Weights of a small text-conditioned image diffusion model: 8.05M parameters, patch size [4, 4].
Rows from block 2 of the text encoder of a small text-conditioned image diffusion model, named by matrix and row number. Rows with one number belong to one neuron. Each number is 128 + 32 x the weight over its row's rms, rounded and kept within 0 to 255. All counts start at 0.
After each neuron's rows are labels from the 100 texts, of 14976, where the neuron reaches its largest size: "fires on" is the input token at the peak. Only what is clearly more common there than usual is listed. The data: photos with spoken descriptions (Open Images, Localized Narratives). In brackets: how many of the 100.
# gate: MLP gate (text_encoder.blocks.2.mlp.gate.weight, 256x128), inputs 0-127
# fc1: MLP up (text_encoder.blocks.2.mlp.fc1.weight, 256x128), inputs 0-127
# fc2: MLP down (text_encoder.blocks.2.mlp.fc2.weight, 128x256, transposed), outputs 0-127

gate.19 [147 140 118 121  88  91 109  77 168 164 155 165 159 159 153 182 156 214  88 133 165 100 104  81 116 136 123 167  74 121 139 195 138 152  86 113  94 133  83 146  85 169 159 121 130 103 203 135 146 136 161  72 138 167 109 172 173 122 158 138 153 135  96 190 192 130  95 160  86 121 117  99 153  76 147 184  79 128  99 100 153 123 136  68  84 159 125 167 167 122 110 139 142 166  91 107  98  92 160 119 142 161 175  98  99 151 142 161 100  90 127 111 138 125 143 126 127 125  83  87 141 177 128 119 148 106 122  94]
fc1.19 [ 71  77 130 123 130 194 123 183 129 109 117 105  97 102 124 144 128 126 184  72 138 182 146 114 134 132 133  74 170 108 149  49 134 122 144 108 245 101 189 157 150 117 158 134 102 127  99 117 140 104 132 155 111  78 162 111 112 107  71 175  95 173 128  72 147  94 154 116 156 142 160 169  84 157 112 151 140 127 140 153 113 118 124 131 139  82  93  75  72 104  77 105 134 133 122 136 111 170  87 118 146 125 112 131 122 117 169 107 139 168 111 128 125 106 132 116 136 171 199 130 131 120 138 100 148 112  78 215]
fc2.19 [ 87 129 172 117  95 158 166 199 138 116  94 136 106  91 135 125 109 136 132 107 174 138 121 128 124 165 109 118 174 126 133  58 132 159 152  84 198 105 207 106 151 105 168 119  90 104 161  99 111 103 132 127  86 114 155  91 130  85  76 186 134 119 133  74 110  86 119  97 172 147 132 126 110 162 102 159 104  72 141 169 128 110 146 119 119  80 103  98  54 134 112 127 106 144 107 103 125 184 124  98 163 133  81 114  97 145 173 114 176 132  96 108 102 147 144 164 150 166 156 177 169 123 120  89 171 150  79 219]
fires on: "and" (34); "a" (18); "we" (7)

gate.137 [103 125  88  99 102 115 174   4 141 139 123 127 148 139 131 125 173 128 132  65 181 163 140 125  54 154 200  65 131 122 138 161  97  88 185 130  91 139 126 114 120 145  42 113 133  90 125 121 148 157 154 139 116 146 187  83 110 101 107 157 135  95 116 125 123  98  90 129 166 106 154 143 109 138 126 107 105 188 158 139 139 151 137 145 152 178 124 104  82 145 110 115 170 145 177  93 138 109 137 107 202 117 140 126 178 123 180 116 111  97 143 121 144  66 102  91 137 128 140 155 117  61 160  90 141 133 126 159]
fc1.137 [143 134 183 156 172 143  80 252 126 113 132 120 120 117 126 139  84 119 134 182  77  89 125 133 201 103  61 188 122 137 119  92 154 170  78 127 162 124 127 150 144 100 205 133 114 149 121 133 107  99  95 103 145 115  66 167 140 153 156  97 130 152 138 127 125 160 155 126 103 146 105 112 133 123 134 150 140  74  98 116 127  90 119 113 113  76 134 157 178 117 153 141  80 113  83 156 117 151 125 144  54 149 129 118  72 137  72 147 145 166 105 127 101 193 149 165 119 135 103  99 141 201  96 159 111 125 134  98]
fc2.137 [157 119 192 143 152 165 131 178 145  77  59 146  92 127 140 123 137 123 171 125 111  69 105 152 166 103 122 160 150 110 149 108 137 121  52 114 140 129 134 148 111  65 200 146  84 131 129 129 147  73  81  99 144 152  55 143 223  99 154 165 169 136  97 151 100 143 107 141 109 112  91 120 154 139 133 147 111  71  72 101  82  72 155 100 126 103 132 104 152 131  80 130 106  91  77 126 121 115 102 129  79 152 127 138  72 169 124 142 159 117 131 118 114 169 130 129 138 137 122  91 230 139 119  94 112 142 111 112]
fires on: "image" (38); "consists" (24); "shows" (16); "describes" (8)

gate.73 [115 148  85 104 134 166  71 110 133 108 139 123 130 119 116 135  78 140  91 109  68 198 133 177 104 143  82  62 144 128 150 124 108 143 143  97 115 133 168 152 163 111 124 137 131  87 144 184 117 138 147 108 196 179 121 118 122 112 108  85  87  79 109 104 132 154 129 107 178 107 138 132 130  84  79 118  92 115 131 160 115 126  97  73 218 192 196 160 175  95 123 134 101 139 109 139 134 152 172  36 131 145 180 127  97  80 190 113 127  83 156 125 154 130 138 136 119  97 146  91 162 106  96 155  84 140 105 102]
fc1.73 [135 115 179 157 121 109 143 151 145 191  89 108 150 138 134 134 144 139 132 143 184 136 106 107 161 103 208 192  97 136 117 122 129  98 136 130 120 152  66 142  86 122 124 149 138 188 132  82 161 109 110  93  40  80 144 136 132 122 120 166 162 179 175 130 116 119 126  92 112 125 129 155 142 127 154 126 155 151 137 114 120 143 138 165  15  79  74  90  83 141 114 121 122 124 189 117 160  99  88 190 132  61 109 140 183 133  64 127 109 159 135 118  94 100 151 103  96 183 118 146 128 147 164 100 181 131 111 141]
fc2.73 [126 119 163 145 140 107 129 122  84 132 134 103 106 124 181 115 126 140 132 121 175 147 121 111 122 120 195 172 109 116 114 159  92 127 123 114  89 122 107 122 126 164 116 128 122 175 105  50 140 122  95 172  79  83  95 128 155 163 145 144 197 129 141 164 175 131 156 117 131 165 105  92 180 111 143 130 149 155 139  99 144 145 152 158  64  70  77 114  78 179 142 110 122 104 160 108 149  96  88 176  95 124  60 129 187 125 113 144 156 158 127  96 107 123 129 103 102 153 102 143   0  90 171  74 179 129 125  97]
fires on: "the" (18); "on" (15); "." (11); "they" (10)

gate.151 [157  90 121 107  65 100 162 153  75 124 162 121  87 104 102 107 128 102 120 120  90  88 123 136 110 127 164 103 152 101 192 105 210 134 134 158 157 119 111 100 112 198 138  92 148 104 123 139 127 132 109 113 207 117  80 138 119 212  43 121 142 145 123  94 129 142 101  63 150 106 111 130 144 141 178 108 132 179 173 114 174  82 130 167 135 120 141 124 152 113 156 136 157 179 132  48  72 132 109 123  42 147 156 120 157 131 138 200 142 148  98  94  99 121 129 170 105 130 122 145 120 153 161 144 128 136 120 157]
fc1.151 [ 68 152 147 144 192 152  55  93 161 141  99 134 168 152 165 176 136 170 129 128 146 164 148 144 157 128  91 149 116 178  78 167  68 103 125  82 100 134 151 131 138  74 122 142 105 150 141 110 120 126 153 141  43 151 170 143 131  66 184 139 107 143 123 140 135 103 148 179 103 148 153 169  99 116  71 155 146  70  82 142  66 180 132  77 120 135 121 130  86 140 118 111 136  86 150 189 156 126 151 141 230 101  88 120 100 140 127  66 111 118 145 147 146 142 125 106 149 133 146  91 141  96  85 106 119 119 117 119]
fc2.151 [ 65 170 121  93  81 121 117 159 155 161 142 115  11 133 145 132  94 125  97  86 112 162 183 141 140 162  77 126 174  96 128 138 132 162 112 135 133 141 122 121 127 176  88 152 132  83 140 144 148 150 163 105 105 164 142 163 147 137 129 118 115 180 136 120 119 117 126 124 101 132 112 106 118 132  98 156 104 178  86  97 126  64 155  84 117 123 115 115  97 118 109 121 117  83  84 228 133 124 163 127 209 154  39 158 129 162 116 198 113 142 120 150 176 169 103 116 133 139  87  91 171 119 104 158 140 159 134  85]
fires on: "and" (29); "see" (11); "," (9)

gate.241 [130 118 150  76 154 148 113  92  52 166 171 151  72  89 130 127 130 117 153 121 112 153  65 128  94 194 120 123 155 140 175 200  98  50 141  91 115 136 126 158  70  78 187 174 131  55  66 120 124 152 148 105 108 120 110 155 122 125 109 136 134 153 113 145 134 201  77 182 154 208 131 145 118 129 110  61 110  77 104 127 149 107 113 142 159 131 140 105 133 125 152 136 152 127 100 107 185 136 111 125 123 109 118 109 125 106 107 142 138 214 163 110 170 130 124 159 131 111 161 167 137 133 165 119 157 107 148 112]
fc1.241 [140 121 143 114 192 125 102  99  81 140  97 169  88 109 142  97 130 109 119 147  93 151  72 137  99 119 145 146 167 185 170 199 104  84 143  76 104 144 173 148  61  69 141 143 173  60  80 118 143 120 159 146 117 109 117 151 126 110 128 135  95 134 132 140 159 175  68 152 149 149 127 133 127 146 109  24  78 102  94 169 171 103  90 152 135 117 125 134 139 135 117 143 141 142  97 146 165 131 129 145 127  94 113 118 126 117 138 163 143 209 234 119 154 116 137 157 134 131 112 162 140 117 163  68 156  82 153 141]
fc2.241 [ 95 159 142 117  98 130 117 174  68 165  89 148 184 110  98 129 129 112 136  79 138 151 141 170  54 151 122  98 144 111 124 122  58 150 104  96 103 182  93 124 133 136 209 140 102 140 123 128 135 131 144 119 137 108  91 138 151 110 136 172 137 141  81 173 155 146  76 116 130 135 105 121  83 154 133  50 164 133 103 161 122 146  95 125 105 178 161 182 121 150 152 127  92 141  98  83 106 142 124 154 113 117  89  86 122 119 137 114 174 165 128 113 144 172  79 127 115 118 210 140 224 114 159  78 189 192 139 138]
fires on: "this" (61); "the" (34)

gate.88 [175  76  86  94 120 125 150 144 118 103 117 134 119 153 103 118 127 137 128 148 136 117 161 129 126 102 130 113 143 107 180  79 185  87 129 157 137 117  94 114 117 182 147 110 157 120 118 105 131 116  92 113 208  62  87  89 151 177  96 124 141 119 130 142 113 110 120  92 137  98 101 107 179 143 142 139 129 132 201 119 211  99 115 132 139 103 149 121 155 125 111 113 128 163 105  52 120 169 157 140  12 144 190 123 135 118 146 234 163 152 123 129 110 101 133 135  85  88 129 150 108 192 177 126 173 108 129 148]
fc1.88 [114 174 167 150 150 124 105 107 171 129 129 134 140  78 158 137 125 128 126 130 163 151 110 125 133 156 117 137 115 143  90 165  69 135 113 108 130 136 161 156 155  61 130 139 111 151 132 134 136 148 158 125  69 189 178 172 119  78 178 154 126 151 135 129 123 131 158 188 142 162 157 156  89 107 104 135 115 140  73 115  72 147 122 115 112 133 107 113  96 148 134 148 128 111 150 237 122  90 112 104 255 109  79 109 149 131 121  46  85 100 150 138 168 145 129 121 167 154  84 104 121  67  74 115  76 138 124 105]
fc2.88 [ 91 169 170 135 142 143 111 122 169 122 147 154 105 103 139 130 141 151 117 110 120 136 129 107 137 123  77 119 127 125  73 177 108 133 108  86 114 157 144 126 127  99 114 138 114 149 132 148 154 146 178 127  54 167 170 170 109  83 198 115 134 146 141 102 121 121 133 130 133 139 143 161  92 146 127 125 100 134  47 140  50 145 126 109 120 123 138 171  93 134 133 128 137  70 107 234 129 105 106 100 254 115  34 144 111 137 105  86  89 128 127 144 144 146 124 123 163 145 113  98 199  86  81 122  83 137 136  95]
fires on: "and" (24); "see" (13); "," (10)

gate.250 [127 106  83  96  95 106 157   0 138 139 113 143 159 146 117 132 167 125 101  84 187 169 146 118  65 166 188  73 148 147 112 151  97 106 187 105  86 143 117 124 117 160  41 154 148 120 141 120 155 166 158 152 103 148 177  94 106 108 117 166 125 105 107 141 138  91 119 138 173 138 155 135 135 121 141 111  94 167 168 123 161 148 127 119 139 177 135 100  89 161  90 141 178 156 158  93 114 115 150 110 211 142 138 114 194 126 158 129 113 122 147 135 142  70 112 110 125 120 125 158 108  67 172 106 139 141 128 136]
fc1.250 [ 94 104  98 109 115 119 159   0 140 150 120 150 151 136 129 113 156 121 109  61 184 152 145 128  65 145 194  52 152 142 104 151 104 103 188 109  97 137 133  88  99 149  27 151 131 100 151 124 142 169 151 155 112 145 184  76 109  81 117 163 120 112 116 123 124 108 110 116 168 107 154 144 125 144 147 108  96 163 159 125 129 142 139 141 148 183 125 115  73 153 100 106 162 144 163  99 137 112 165 119 200 127 126 138 191 123 169  99 115  98 119 129 128  83 104 111 126 136 141 149 152  58 161 101 150 142 130 142]
fc2.250 [116  94  92  93 100 135 186  64  99 170 126 110 151 135 113 145  96 109 109 103 159 194 150  99  20 166 161  57 132 126 145 128  73 101 160 116 107 119 144 119 131 138  42 112 148 116 131  86 109 167 169 119  79 132 177 111  82  91 114 152 128  91 106 126 109 109 138 155 168 111 167 156 140 117 117 102 112 168 166 142 133 121 124 123 138 175 160 118 109 164 136 135 152 150 177  93 129 125 150 134 192 180 119 102 182 120 190 113  93 119 106 135 132  93 134 126 128 117 123 166  52  59 180 118 105 116 154 157]
fires on: "image" (57); "consists" (20); "shows" (7)

gate.48 [ 84 130 126 113 112 136 119 129 168  96 198  92 191 147  88 167  92 118 145 140 139 156  86 154 131  72  75 248  90 147 148 140 117 116 129 126 143 102 128 151 109 139  91 164 106 131 126  93 182 100 115 144  77 145 122 145 137  93 118 211 143 130  91 115 150 113 136  91 146  53 110 165 181 148 103 144 139 148 105  89  91 118  87 128 152  85 103  90 151 157 142 101 196 123 110 107 156 132 145 148  83 179  80 151 106 157 156 110 130 123 149 154 157  46 131 169 138 126 131  98 152 105 130 160 126 127 133  67]
fc1.48 [167 109 118 172 115 158 137 137 101 147  65 140  63 102 169  86 150 144 114 111 110 108 172 130 119 186 185  24 133 116 122 118 148 135 144 136 102 157 147 119 158 122 136  83 130 128 151 144  87 157 161  88 169 115 129  98 104 163 135  47 129 105 177 144 109 160  92 160 132 198 147  92  89 111 168 131 122 110 132 171 162 126 180 136 103 150 168 160 114  89 116 155  70 123 158 158  94 123 109 113 172  71 177 109 157 102  89 129 114 131 106 115 102 206 109  75 102 130 115 141  99 152 113 104 127 135 134 205]
fc2.48 [ 46 176 101 128 113 123 139 117  89 128   0 151  91 144 146 110 146 164 131 171 127 137 155 101 114 146 108  85 182 133 120 115 107 142 122 126 145 130 150  98 134 118 161 108 117 159 182 151  82 136 123 146 179 102 162  91 146 167 123 103  92 113 139 188  95 157 178 159  80 132 122 126  75 131 101  83 192  80 125 155 159 125 103  92  84 129 155 178 139 109  84 175  86 160 100 184 133 130 136 132 153 139 133 164 148 125 145 113 138 161 150 140  68 128 104  49 105 141 115 125  75 136  80 141 128 130 147 125]
fires on: "." (12); "<end>" (10); "and" (9)

gate.245 [ 72 145 133 169 135 106 155 129  81 136 120  94 169 142 128 152 175 117 143 139 144 123 192 176 165 191 209 140 153 128 109  96  89 162 142  95 101 103  95 142 112  92 116 155  96 121 116 108  47  86  62 121 174 164 143 140 127  97 106 119  40 152  84 137 169 102 145 135 138  78 141 115 138 122 184 135 106 128 117 124 168 141 165 107 103 120 143 128 145 141 114 111 138 134 188 122 165  98 110 158 132 128 134 208 110 153 134 198  85 129 133  68 148 174 138 125  75 134  57 109 155 135  87 133 137  95  94 106]
fc1.245 [187 102 106  75 135 138 109 128 167 122 128 178  84 113 142 114  85 184  89 129 124 158 102  66  83  70  72 128  82 126 150 174 171  92  94 167 167 126 134 131 137 140 144 110 188 133 141 138 230 157 173 132  87  85  95 129 116 149 149 129 192 108 161 123  93 172  88 122 122 184  90 128 124 130  84 131 152 126 153 107 115 128  84 128 141 126 119 121 116 114 131 146  86 132  73 122  89 161 156  90 116 134 141  69 145 117 131  74 161  99 134 187 110  81 132 166 177 107 190 151 142 130 172 109 109 164 144 152]
fc2.245 [154  93 104  96 114 140  83 118 143 109 182 123  54 121 117 124  96 151 100  96  75 166 138 105  65  48 100  71  89 130 119 129 167 112  96 163 127 115 134 123 113 115 174 137 152  98 136 142 167 163 181 135  93 124 119 148 158 198 140 125 200 108 191  75 121 192 137 139 131 178 118 173 114 150 118  90 168 116 136 112 108 153 110 135 135  87 112 150  82 162 159 142 112 139 103 138 114 124 134 112  98 105 143 124 126 115 165  78 128 134 142 206 106 112 144 152 207 102 161 127  31 120 172 136 100 142 143 120]
fires on: "the" (24); "." (22)

gate.150 [109 132 132 136 141 124  94 158  67 131 147 171  74 123 104 105 119 109 107  92  96 212 127 152  89 126 142 143 124 142 173 179 130  50 142 155  98 139 172 132  90  85 138 140 116  84  68 102 109 129 124 124 199 133 162 130 151 125 126 123  99 182 131 159 138 160  52 180 146 125 113 117  93 103 110  59 137 148 129  75 155 122  98 127  87 140 120 152 133 147 126 178  57 118 122 147 212 162  82 125 128 160 104  99 125 125 139 170 136 196 141  73 158 124 156 147 159 106 124 147 147  86 127  74 153 137 182 100]
fc1.150 [145 110 115 144 112 139 147  94 176 102  73  79 174 117 165 183 130 171 107 162 136  61 136 126 151 121 127 114 103  90 104  53 108 196 129 130 194 118  81 110 171 171 116 124 139 188 199 136 139 108 121 137  70 122 100 112 139 130 132 135 152  71 141 134 106  92 181  79 114  97 123 166 196 144 162 188 125 100 140 166  88 117 167 136 158 109 122 137 144 100 125 104 165 133 133 107  63 114 217 141 123 110 148 146 125 128 143  93 118  69 124 158 118 123 136 102  93 160 108 109 135 168 120 165  90 113  71 153]
fc2.150 [155 110 119 130 151 111 128 113 218 123 155 124 147 110 165 114 137 157  96 143  90 101 141 126 143 101 156 124 130 131 152  94 200 100 147 129 115  77 174  93 112 123  64  82 171 159 142 134 125 114  77 123 122 145 196 162 104 143 162 137 132 128 136 147 102 134 112 126 181  96 158 151 165 109 116 191 136 161 148  65 153 126 155 102 178  70 108  82 155 121  82 125 103 100 148 148 150  93 125  94 152 155 167 147 148 117 110 140  42 110 134 141  75  83 157 120 144 137  66 120  54 140 106 221 123  75 156 123]
fires on: "this" (77); "the" (23)

gate.3 [134 131 152  91 122 105 103 131 107 151 189 163  85 114 105 102 135 111 146  79 134 143  99 135  95 137 132 131 146 165 155 186 163  56 136 159  85 162 180 156  86  88 135 135 108  57 105 112  87 123 182 139 157 132 122 127 127 107  83 119 124 170 125 148 130 193  71 150 183 105  84 144  35 124 125  45 139 156 105 101 161 112  71 127 119 159 130 184 111 132 125 148 103 135 140 122 192 133  48 100 137 139 112 109 105  99 122 160 138 201 109  86 128 126 135 149 170 124 124 159 130 157 151  97 143 164 175 121]
fc1.3 [138 125 104 154 127 120 144 127 137 109  76  95 165 136 171 161 132 129 102 159 122 108 144  83 150 111 109 113 128  91  98  97 115 206 132  80 181  99  69 133 188 159 122 117 140 195 149 156 171 117  86 141  93 107 119 141 131 140 152 117 119  73 118  87 134  44 180 104 110 110 157 116 225 137 111 211 115 104 149 168  87 132 192 134 147  93 123  96 136 140 134 115 169 111 124 121  64 108 213 145 114  88 140 152 144 130 132 126 123  90 135 181 128 141 116 105 100 149 124 107 117 110 139 171  99  95  56 150]
fc2.3 [167 132 114 118 144 117 117  97 189 133 154  99 119 124 136 118 116 155 127 126 115  91 159 118 163 113 156 129 133 141  90  51 177 100  90 120 115  90 148 114 122 140 130 139 156 156 144 162  98 121  80  87 109 168 215 167 131 159 131 156 161  95  88 117  82 128 120 139 166  80 143 168 139 148 128 128 128 153 185 111 142 125 106  82 206  77 150 140 171  88  88 113 133  61 144 142 128  99 117  99 175 192 140 111 148 110 107 126  32 169 120 141  57  89 171 113 145 115  97 121  60 168 120 167 176 120 123 157]
fires on: "this" (55); "the" (35)

gate.36 [109 111 198 147 165 104 123 145  96 134 121 167  71 188 129 150 138 157 126 126 142 153 140 117 120 146 144  90 111 133 193 166 101 175  52 124 159 136 130 185 155 142 131 113 157 123 131 120 116 119 122 134 122  97 177 133 110 142 125 192 109 109 115 118 113 101 108 103  45 142  67 106 142 113 147 169 113 131 162 117 103 107  73 151 124 129 158 140  56  92 150 129  94  79 149 130  88 130 115 166 135 143 185 106 115 121 134  84 113 160 181  99  89 102  90 103 179 178 137 156 157 165  54 192 135 144  47  96]
fc1.36 [103 119 195 152 162 116 115 164 103 126 134 146  72 177 126 160 151 144 143 119 122 144 125 114 107 117 140 111 127 145 193 165 108 164  62 123 168 146 145 167 157 156 120 129 136 117 134 145 113 112 127 140 128  96 176 131 109 134 122 193 106 114 108 105  98 112 108  82  67 139  78 118 144 101 156 167 121 141 156 131 109 114  73 152 151 135 161 142  36  87 136 136 115  75 158 161 100 131 137 187 145 141 172 104 119 129 103  65 117 157 171  94  93 103  83 100 179 177 136 172 112 146  47 201 147 142  50  82]
fc2.36 [110 101 179 129 176 113 121 130 114 133 108 145  82 191 138 125 122 138 106 125 145 137 111 116 110 136 147  78 110 130 204 142 103 148   8 143 144 148 104 130 127 156  98 129  98 120 140 115 141 104 131 153 152  95 173 142 120 126 122 190  90 134 110 131 115 125  94 128  52 147 117  91 143 131 135 165 134 127 193 121 120  95 106 174 158 115 164 135  61  72 179 126 113  82 156 131 108 154  89 149 165 103 178 124 115 123 122 108 158 125 121  95  94 119 135 116 171 198 108 144 226 180  60 172 120 135  80  93]
fires on: "and" (13); "there" (12)

gate.255 [106 114  83 102  98 116 168   8 136 137 123 137 148 140 125 123 175 127 128  71 181 158 141 128  48 152 197  64 132 120 134 164 104  89 183 125  93 134 125 109 110 156  34 116 132  98 131 122 151 165 161 148 111 143 190  83 112 104 109 161 130  94 121 118 121 105  95 121 165 113 155 142 117 135 126 105 109 180 160 134 131 153 134 140 144 188 123 109  73 140 108 113 169 139 170  91 138 110 142 109 203 118 134 142 182 116 177 112 111 101 144 136 147  65 108  91 137 118 145 150 116  60 168 101 143 131 126 159]
fc1.255 [113 127  77  98  94 114 183   7 139 142 123 132 143 137 135 118 171 131 127  70 184 153 137 118  50 159 197  67 142 117 147 159  91  89 191 134  98 128 126 115 114 148  44 129 139 100 132 125 143 159 158 146 114 144 186  79 118 108 107 152 128  98 111 138 136  95 104 134 154 107 158 143 115 127 122 102 106 188 160 134 132 163 137 144 134 182 123  98  81 145 103 117 175 146 177  95 134 111 133 113 198 108 126 120 183 115 182 108 103  91 146 130 148  67 104 100 132 126 141 159 114  64 161  98 141 126 121 153]
fc2.255 [ 89 133  70 118 114 101 116  69 108 177 199  97 162 136 107 128 113 132  77 128 156 185 133  94  78 151 150  76  91 144 115 150 123 126 204 138 113 138 131 118 146 189  55 108 177 120 119 130 120 171 171 150 105 114 202 118  44 147  96  81  93 121 141  99 145 119 139 117 160 130 152 139 101 114 121 112 124 173 203 146 171 176 106 147 136 164 126 149 101 127 157 118 148 159 177 130 143 129 147 124 179  97 140 120 190  95 136 109  87 151 127 126 146 100 132 125 105 127 119 163  17 126 140 153 146 112 126 131]
fires on: "image" (46); "consists" (18); "shows" (12); "center" (8)

gate.128 [148 126 148 135  50 128 129 167 146 125 120 196 129 146 138  88 152  57 170 135 130 156 100 128 134  72 132 140 109 116  23 173 128 113 110 116 179 126 145 140 126 145 140 164 105 110 212 124 144 112  83  85 121 122 102 128 192 128 119 113 144 119 129 140 176 145 100  32 127 191 198 144 121 103 165 155 133 118 124 156 116  86 138 121 119 128 153 102 104 122 126 131 109 127 106 137  72 120  57 151 126 145 117  65 104 128 183 125 119 155 141  92 136 127 130 179 126  90 142 127 174 159 147  75 141  52 111 114]
fc1.128 [124 121 146 147  72 156 111 157 138 123 136 191 152 144 138  76 137  55 179 126 140 137  94 135 105  79 134 125 112 150  16 163 151 111 118 119 175 117 153 135 118 138 150 172  92 118 218 139 132 127  78  94 130 105 130 137 209 138 127 131 142 125 118 124 171 132  93  11 148 180 180 152 124 132 178 144 129 106 124 145  99 115 158 126 148 145 146 110 120 128 113 112 113 120 125 129  90 122  66 148 127 141 131  65 113 139 187 102 136 151 117 115 121 119 122 183 122 116 167 131 111 168 147  56 134  64 109 121]
fc2.128 [169 129 155 142 108 124 128 145 159 114 160 186 124 135 117 129 170  76 155 168 101  96 107 132 159  96 113 138 111 126  43 135 121 113 168 138 157 123 134 128 127 150  46 135 102 158 175 100 155 105 101 125  98 146  94 141 169 114 134  86 137 133 154 152 156 142  91 120 101 178 168 133 135 111 141 114 143  98 152 149 116 106 144 124 133  83 152 111  77 157 144 125 148 128 105 172  93  98  70 186 142 105 124 114 127 173 175  96  67 128 130 102 106 144 125 170 129  42 145 131 255 156 148 126 152 110 119 112]
fires on: "and" (38); "the" (26); "a" (12); "we" (7)

gate.38 [112 132 107 135 134 110  15 161 131 105 105 108 131 142 149 141  84 197 156 151 120 161  72 145 138 132 117 162 114  99 115 121 151 126 172 181 133 147 124 151  90 118 132  95  86 132  92 141 108  98 106  99 106 160 114 113 162  79 126 135 120 136 140 139 178 150 142 134 181 185  96 154 174  86 141 124 118 114 119 113 122 152 163  76 109 126 142 152 105 153 127 126  79 125 202 121 112 126 108  93  92 118 171 141 191  28 147 129 124 127 196 113 123  67 152 138 134 229 146 139 120 115 141 127 121 117  60 176]
fc1.38 [104 132 123 136 114 113  35 174 132 108 115 111 114 155 124 126  81 161 154 170  95 156  71 147 144 122 113 159 140 118 105 101 151 119 164 182 123 152 126 143  81 125 126 120  71 115 103 161 103 103 113  96 106 168 130 109 134  56 136 138 124 141 155 151 138 157 156 116 178 183  78 159 170  77 124 123 123 109 133  99 118 149 176  81  94 144 142 145 109 136 151 112  82 109 202 123 125 145 124  94 100 128 169 158 197  18 150 121  99 126 174 114 110  90 134 152 143 224 152 134 133  93 147 118 114 122  75 184]
fc2.38 [150 183 126  99 125  84  87 168 124 119  72 110 142 142 148 132 109 103 131 139 102 202  97 144 190 142 170 154 171 132 121 119 113  86 115 183 105 134  87 123 134 106 124 112  93 139  81 150 103 125 154 150 140 176 113 118 138  84 106 107 141 110 148 112 143 167 152 134 157 176 110 167 179  56 140 103 147 140 129 121 125  94 157 139  72 132 143 140  99 114 184 116  87 130 152 129 147 153 147 133  58 142 155 135 160  61 120 160  84 117 120 107 145  74 153 141 147 156 127 175   0 122 157 134 121 105 103 159]
fires on: "the" (44); "is" (9)

gate.15 [177 133  81 126 132  88  90 137  82 103 113 170 120 115  80 175 161 137 122  60 155 173 166  68  88 138 130 116 147 123 141 137 100 197 145  80 129 180  87 133 113 126 201 140 111 122  88 118 111 135 162 126 161 161  75 147 108  99  73 147  89 117 155 149 168 173 210 104 107 137 168 104  73 107 142 165 128  82  92 111 120 165  87 138  47 195 133 113  78 139 155 134 132 135 108 120 146 138  79 138 107 113  78  96 140 129 140 160 166 137 122 123 179 148  94 161 164 118 158 137 129 129 165 133  90 141 140  90]
fc1.15 [ 75 103 175 122 144 176 132 125 172 169 157  90 147 114 190  97 100 121 109 184 129  93 105 187 164 146 144 128  99 142 131 140 144  65 107 165  97  70 168 134 134 133  68 124 138 103 184 136 118 126  61 138 125  90 165 106 151 159 185  82 161 148 110 122 103  79  45 140 155 118  95 174 191 145  98  84 141 193 159 105 119  93 166 125 194  72 135 125 187 125  97 109 116 132 122 143 118 124 170 123 139 127 166 142 131 121 115  92  96 115 164 120  52 106 158  95 113 145 106 120 126 131 102 132 155 119 125 168]
fc2.15 [147 101 165  98 156 173 133 166 189 160 172  89 160 115 161 114 119 102  86 172  92  72 137 158 163 155 134 158  94 134 158 181 126  73 124 171 102 127 155 125 120 113  75 127 129  98 190 134 116 127 105 111 164 157 186  82 112 161 133  88 148 105  77  93  96 134  99 151 150  93  83 103 157 150 136  98  94 168 148  94  80 109 183 163 159  78 153  86 194 167  98 107 115  96 155 116 136 122 176 117 161 116 129 159 109 119 128  86 111 180  72 166  79 144 161 125 162 124 107 142 161  83 166  78 135 125 104 161]
fires on: "this" (70); "the" (20)

gate.242 [ 86 131 124 112 123 115   3 159 149 112 110 134 119 127 140 121 120 191 141 186  91 139  60 133 162 114 105 171 135  98 131 123 120 104 141 218 146 156 124 171  97 158 125  94 123 112 125 137  97 101 133  72 117 164 120 148 145  59 143 136 112 144 131 177 121 148 156 144 155 203 111 145 150 133 140 118 105 128 133  81 171 122 165  87  98 108 126 137 132 152 137  95 109 155 186 128 102 130 119 123 154 135 172 150 173  98 148 112 130  95 253  92 123 107 140 130 135 178 136 126 118 117 121 127 123 126  57 187]
fc1.242 [149 113 142 151 133 141 243  85 101 123 157 140 127 125 117 153 147 105  96  71 190 121 198 124  79 180 119  81 124 175 161 142 139 135  98  47 130  92 128 117 172 108 126 109 177 137 160 124 174 158 142 171 130 112 129 123 135 232 130 111 154 102 126 103 137 112  94 114 105  89 146 106 128 150 142 131 129 153 118 144 102 132  68 159 140 150 107 101 133 128 109 139 123 145  78 152 160  95 104 144 154 129 117 114  62 191 105 174 127 128  46 118 155 169 157 108 120  61 123 103 104 168 125 148 124 108 173  99]
fc2.242 [124  77 151 122 120 118 226  79 125 160 162 167 142  93 112 136 157 124 110  96 150  93 213 102 107 129 120 121 119 123 150 118  93 125 106  72 140 111 184 132 131 156 144 152 162  80 200 122 162 144 129 123 130  88 122 144 135 184 141 140 130 103  82 132 135 106 102 119 117  79 165  80 106 212 112 138 122 128 128 145 103 119  83 150 146 113 121 101 157 103  89 126 154 124  77 137 107 111 103 145 184 125 110 124  72 196 119 125 140 131 175 113 136 189 100 139  89  59 177 101 178 145 103 123 166 110 208  93]
fires on: "the" (46); "in" (11); "hand" (7)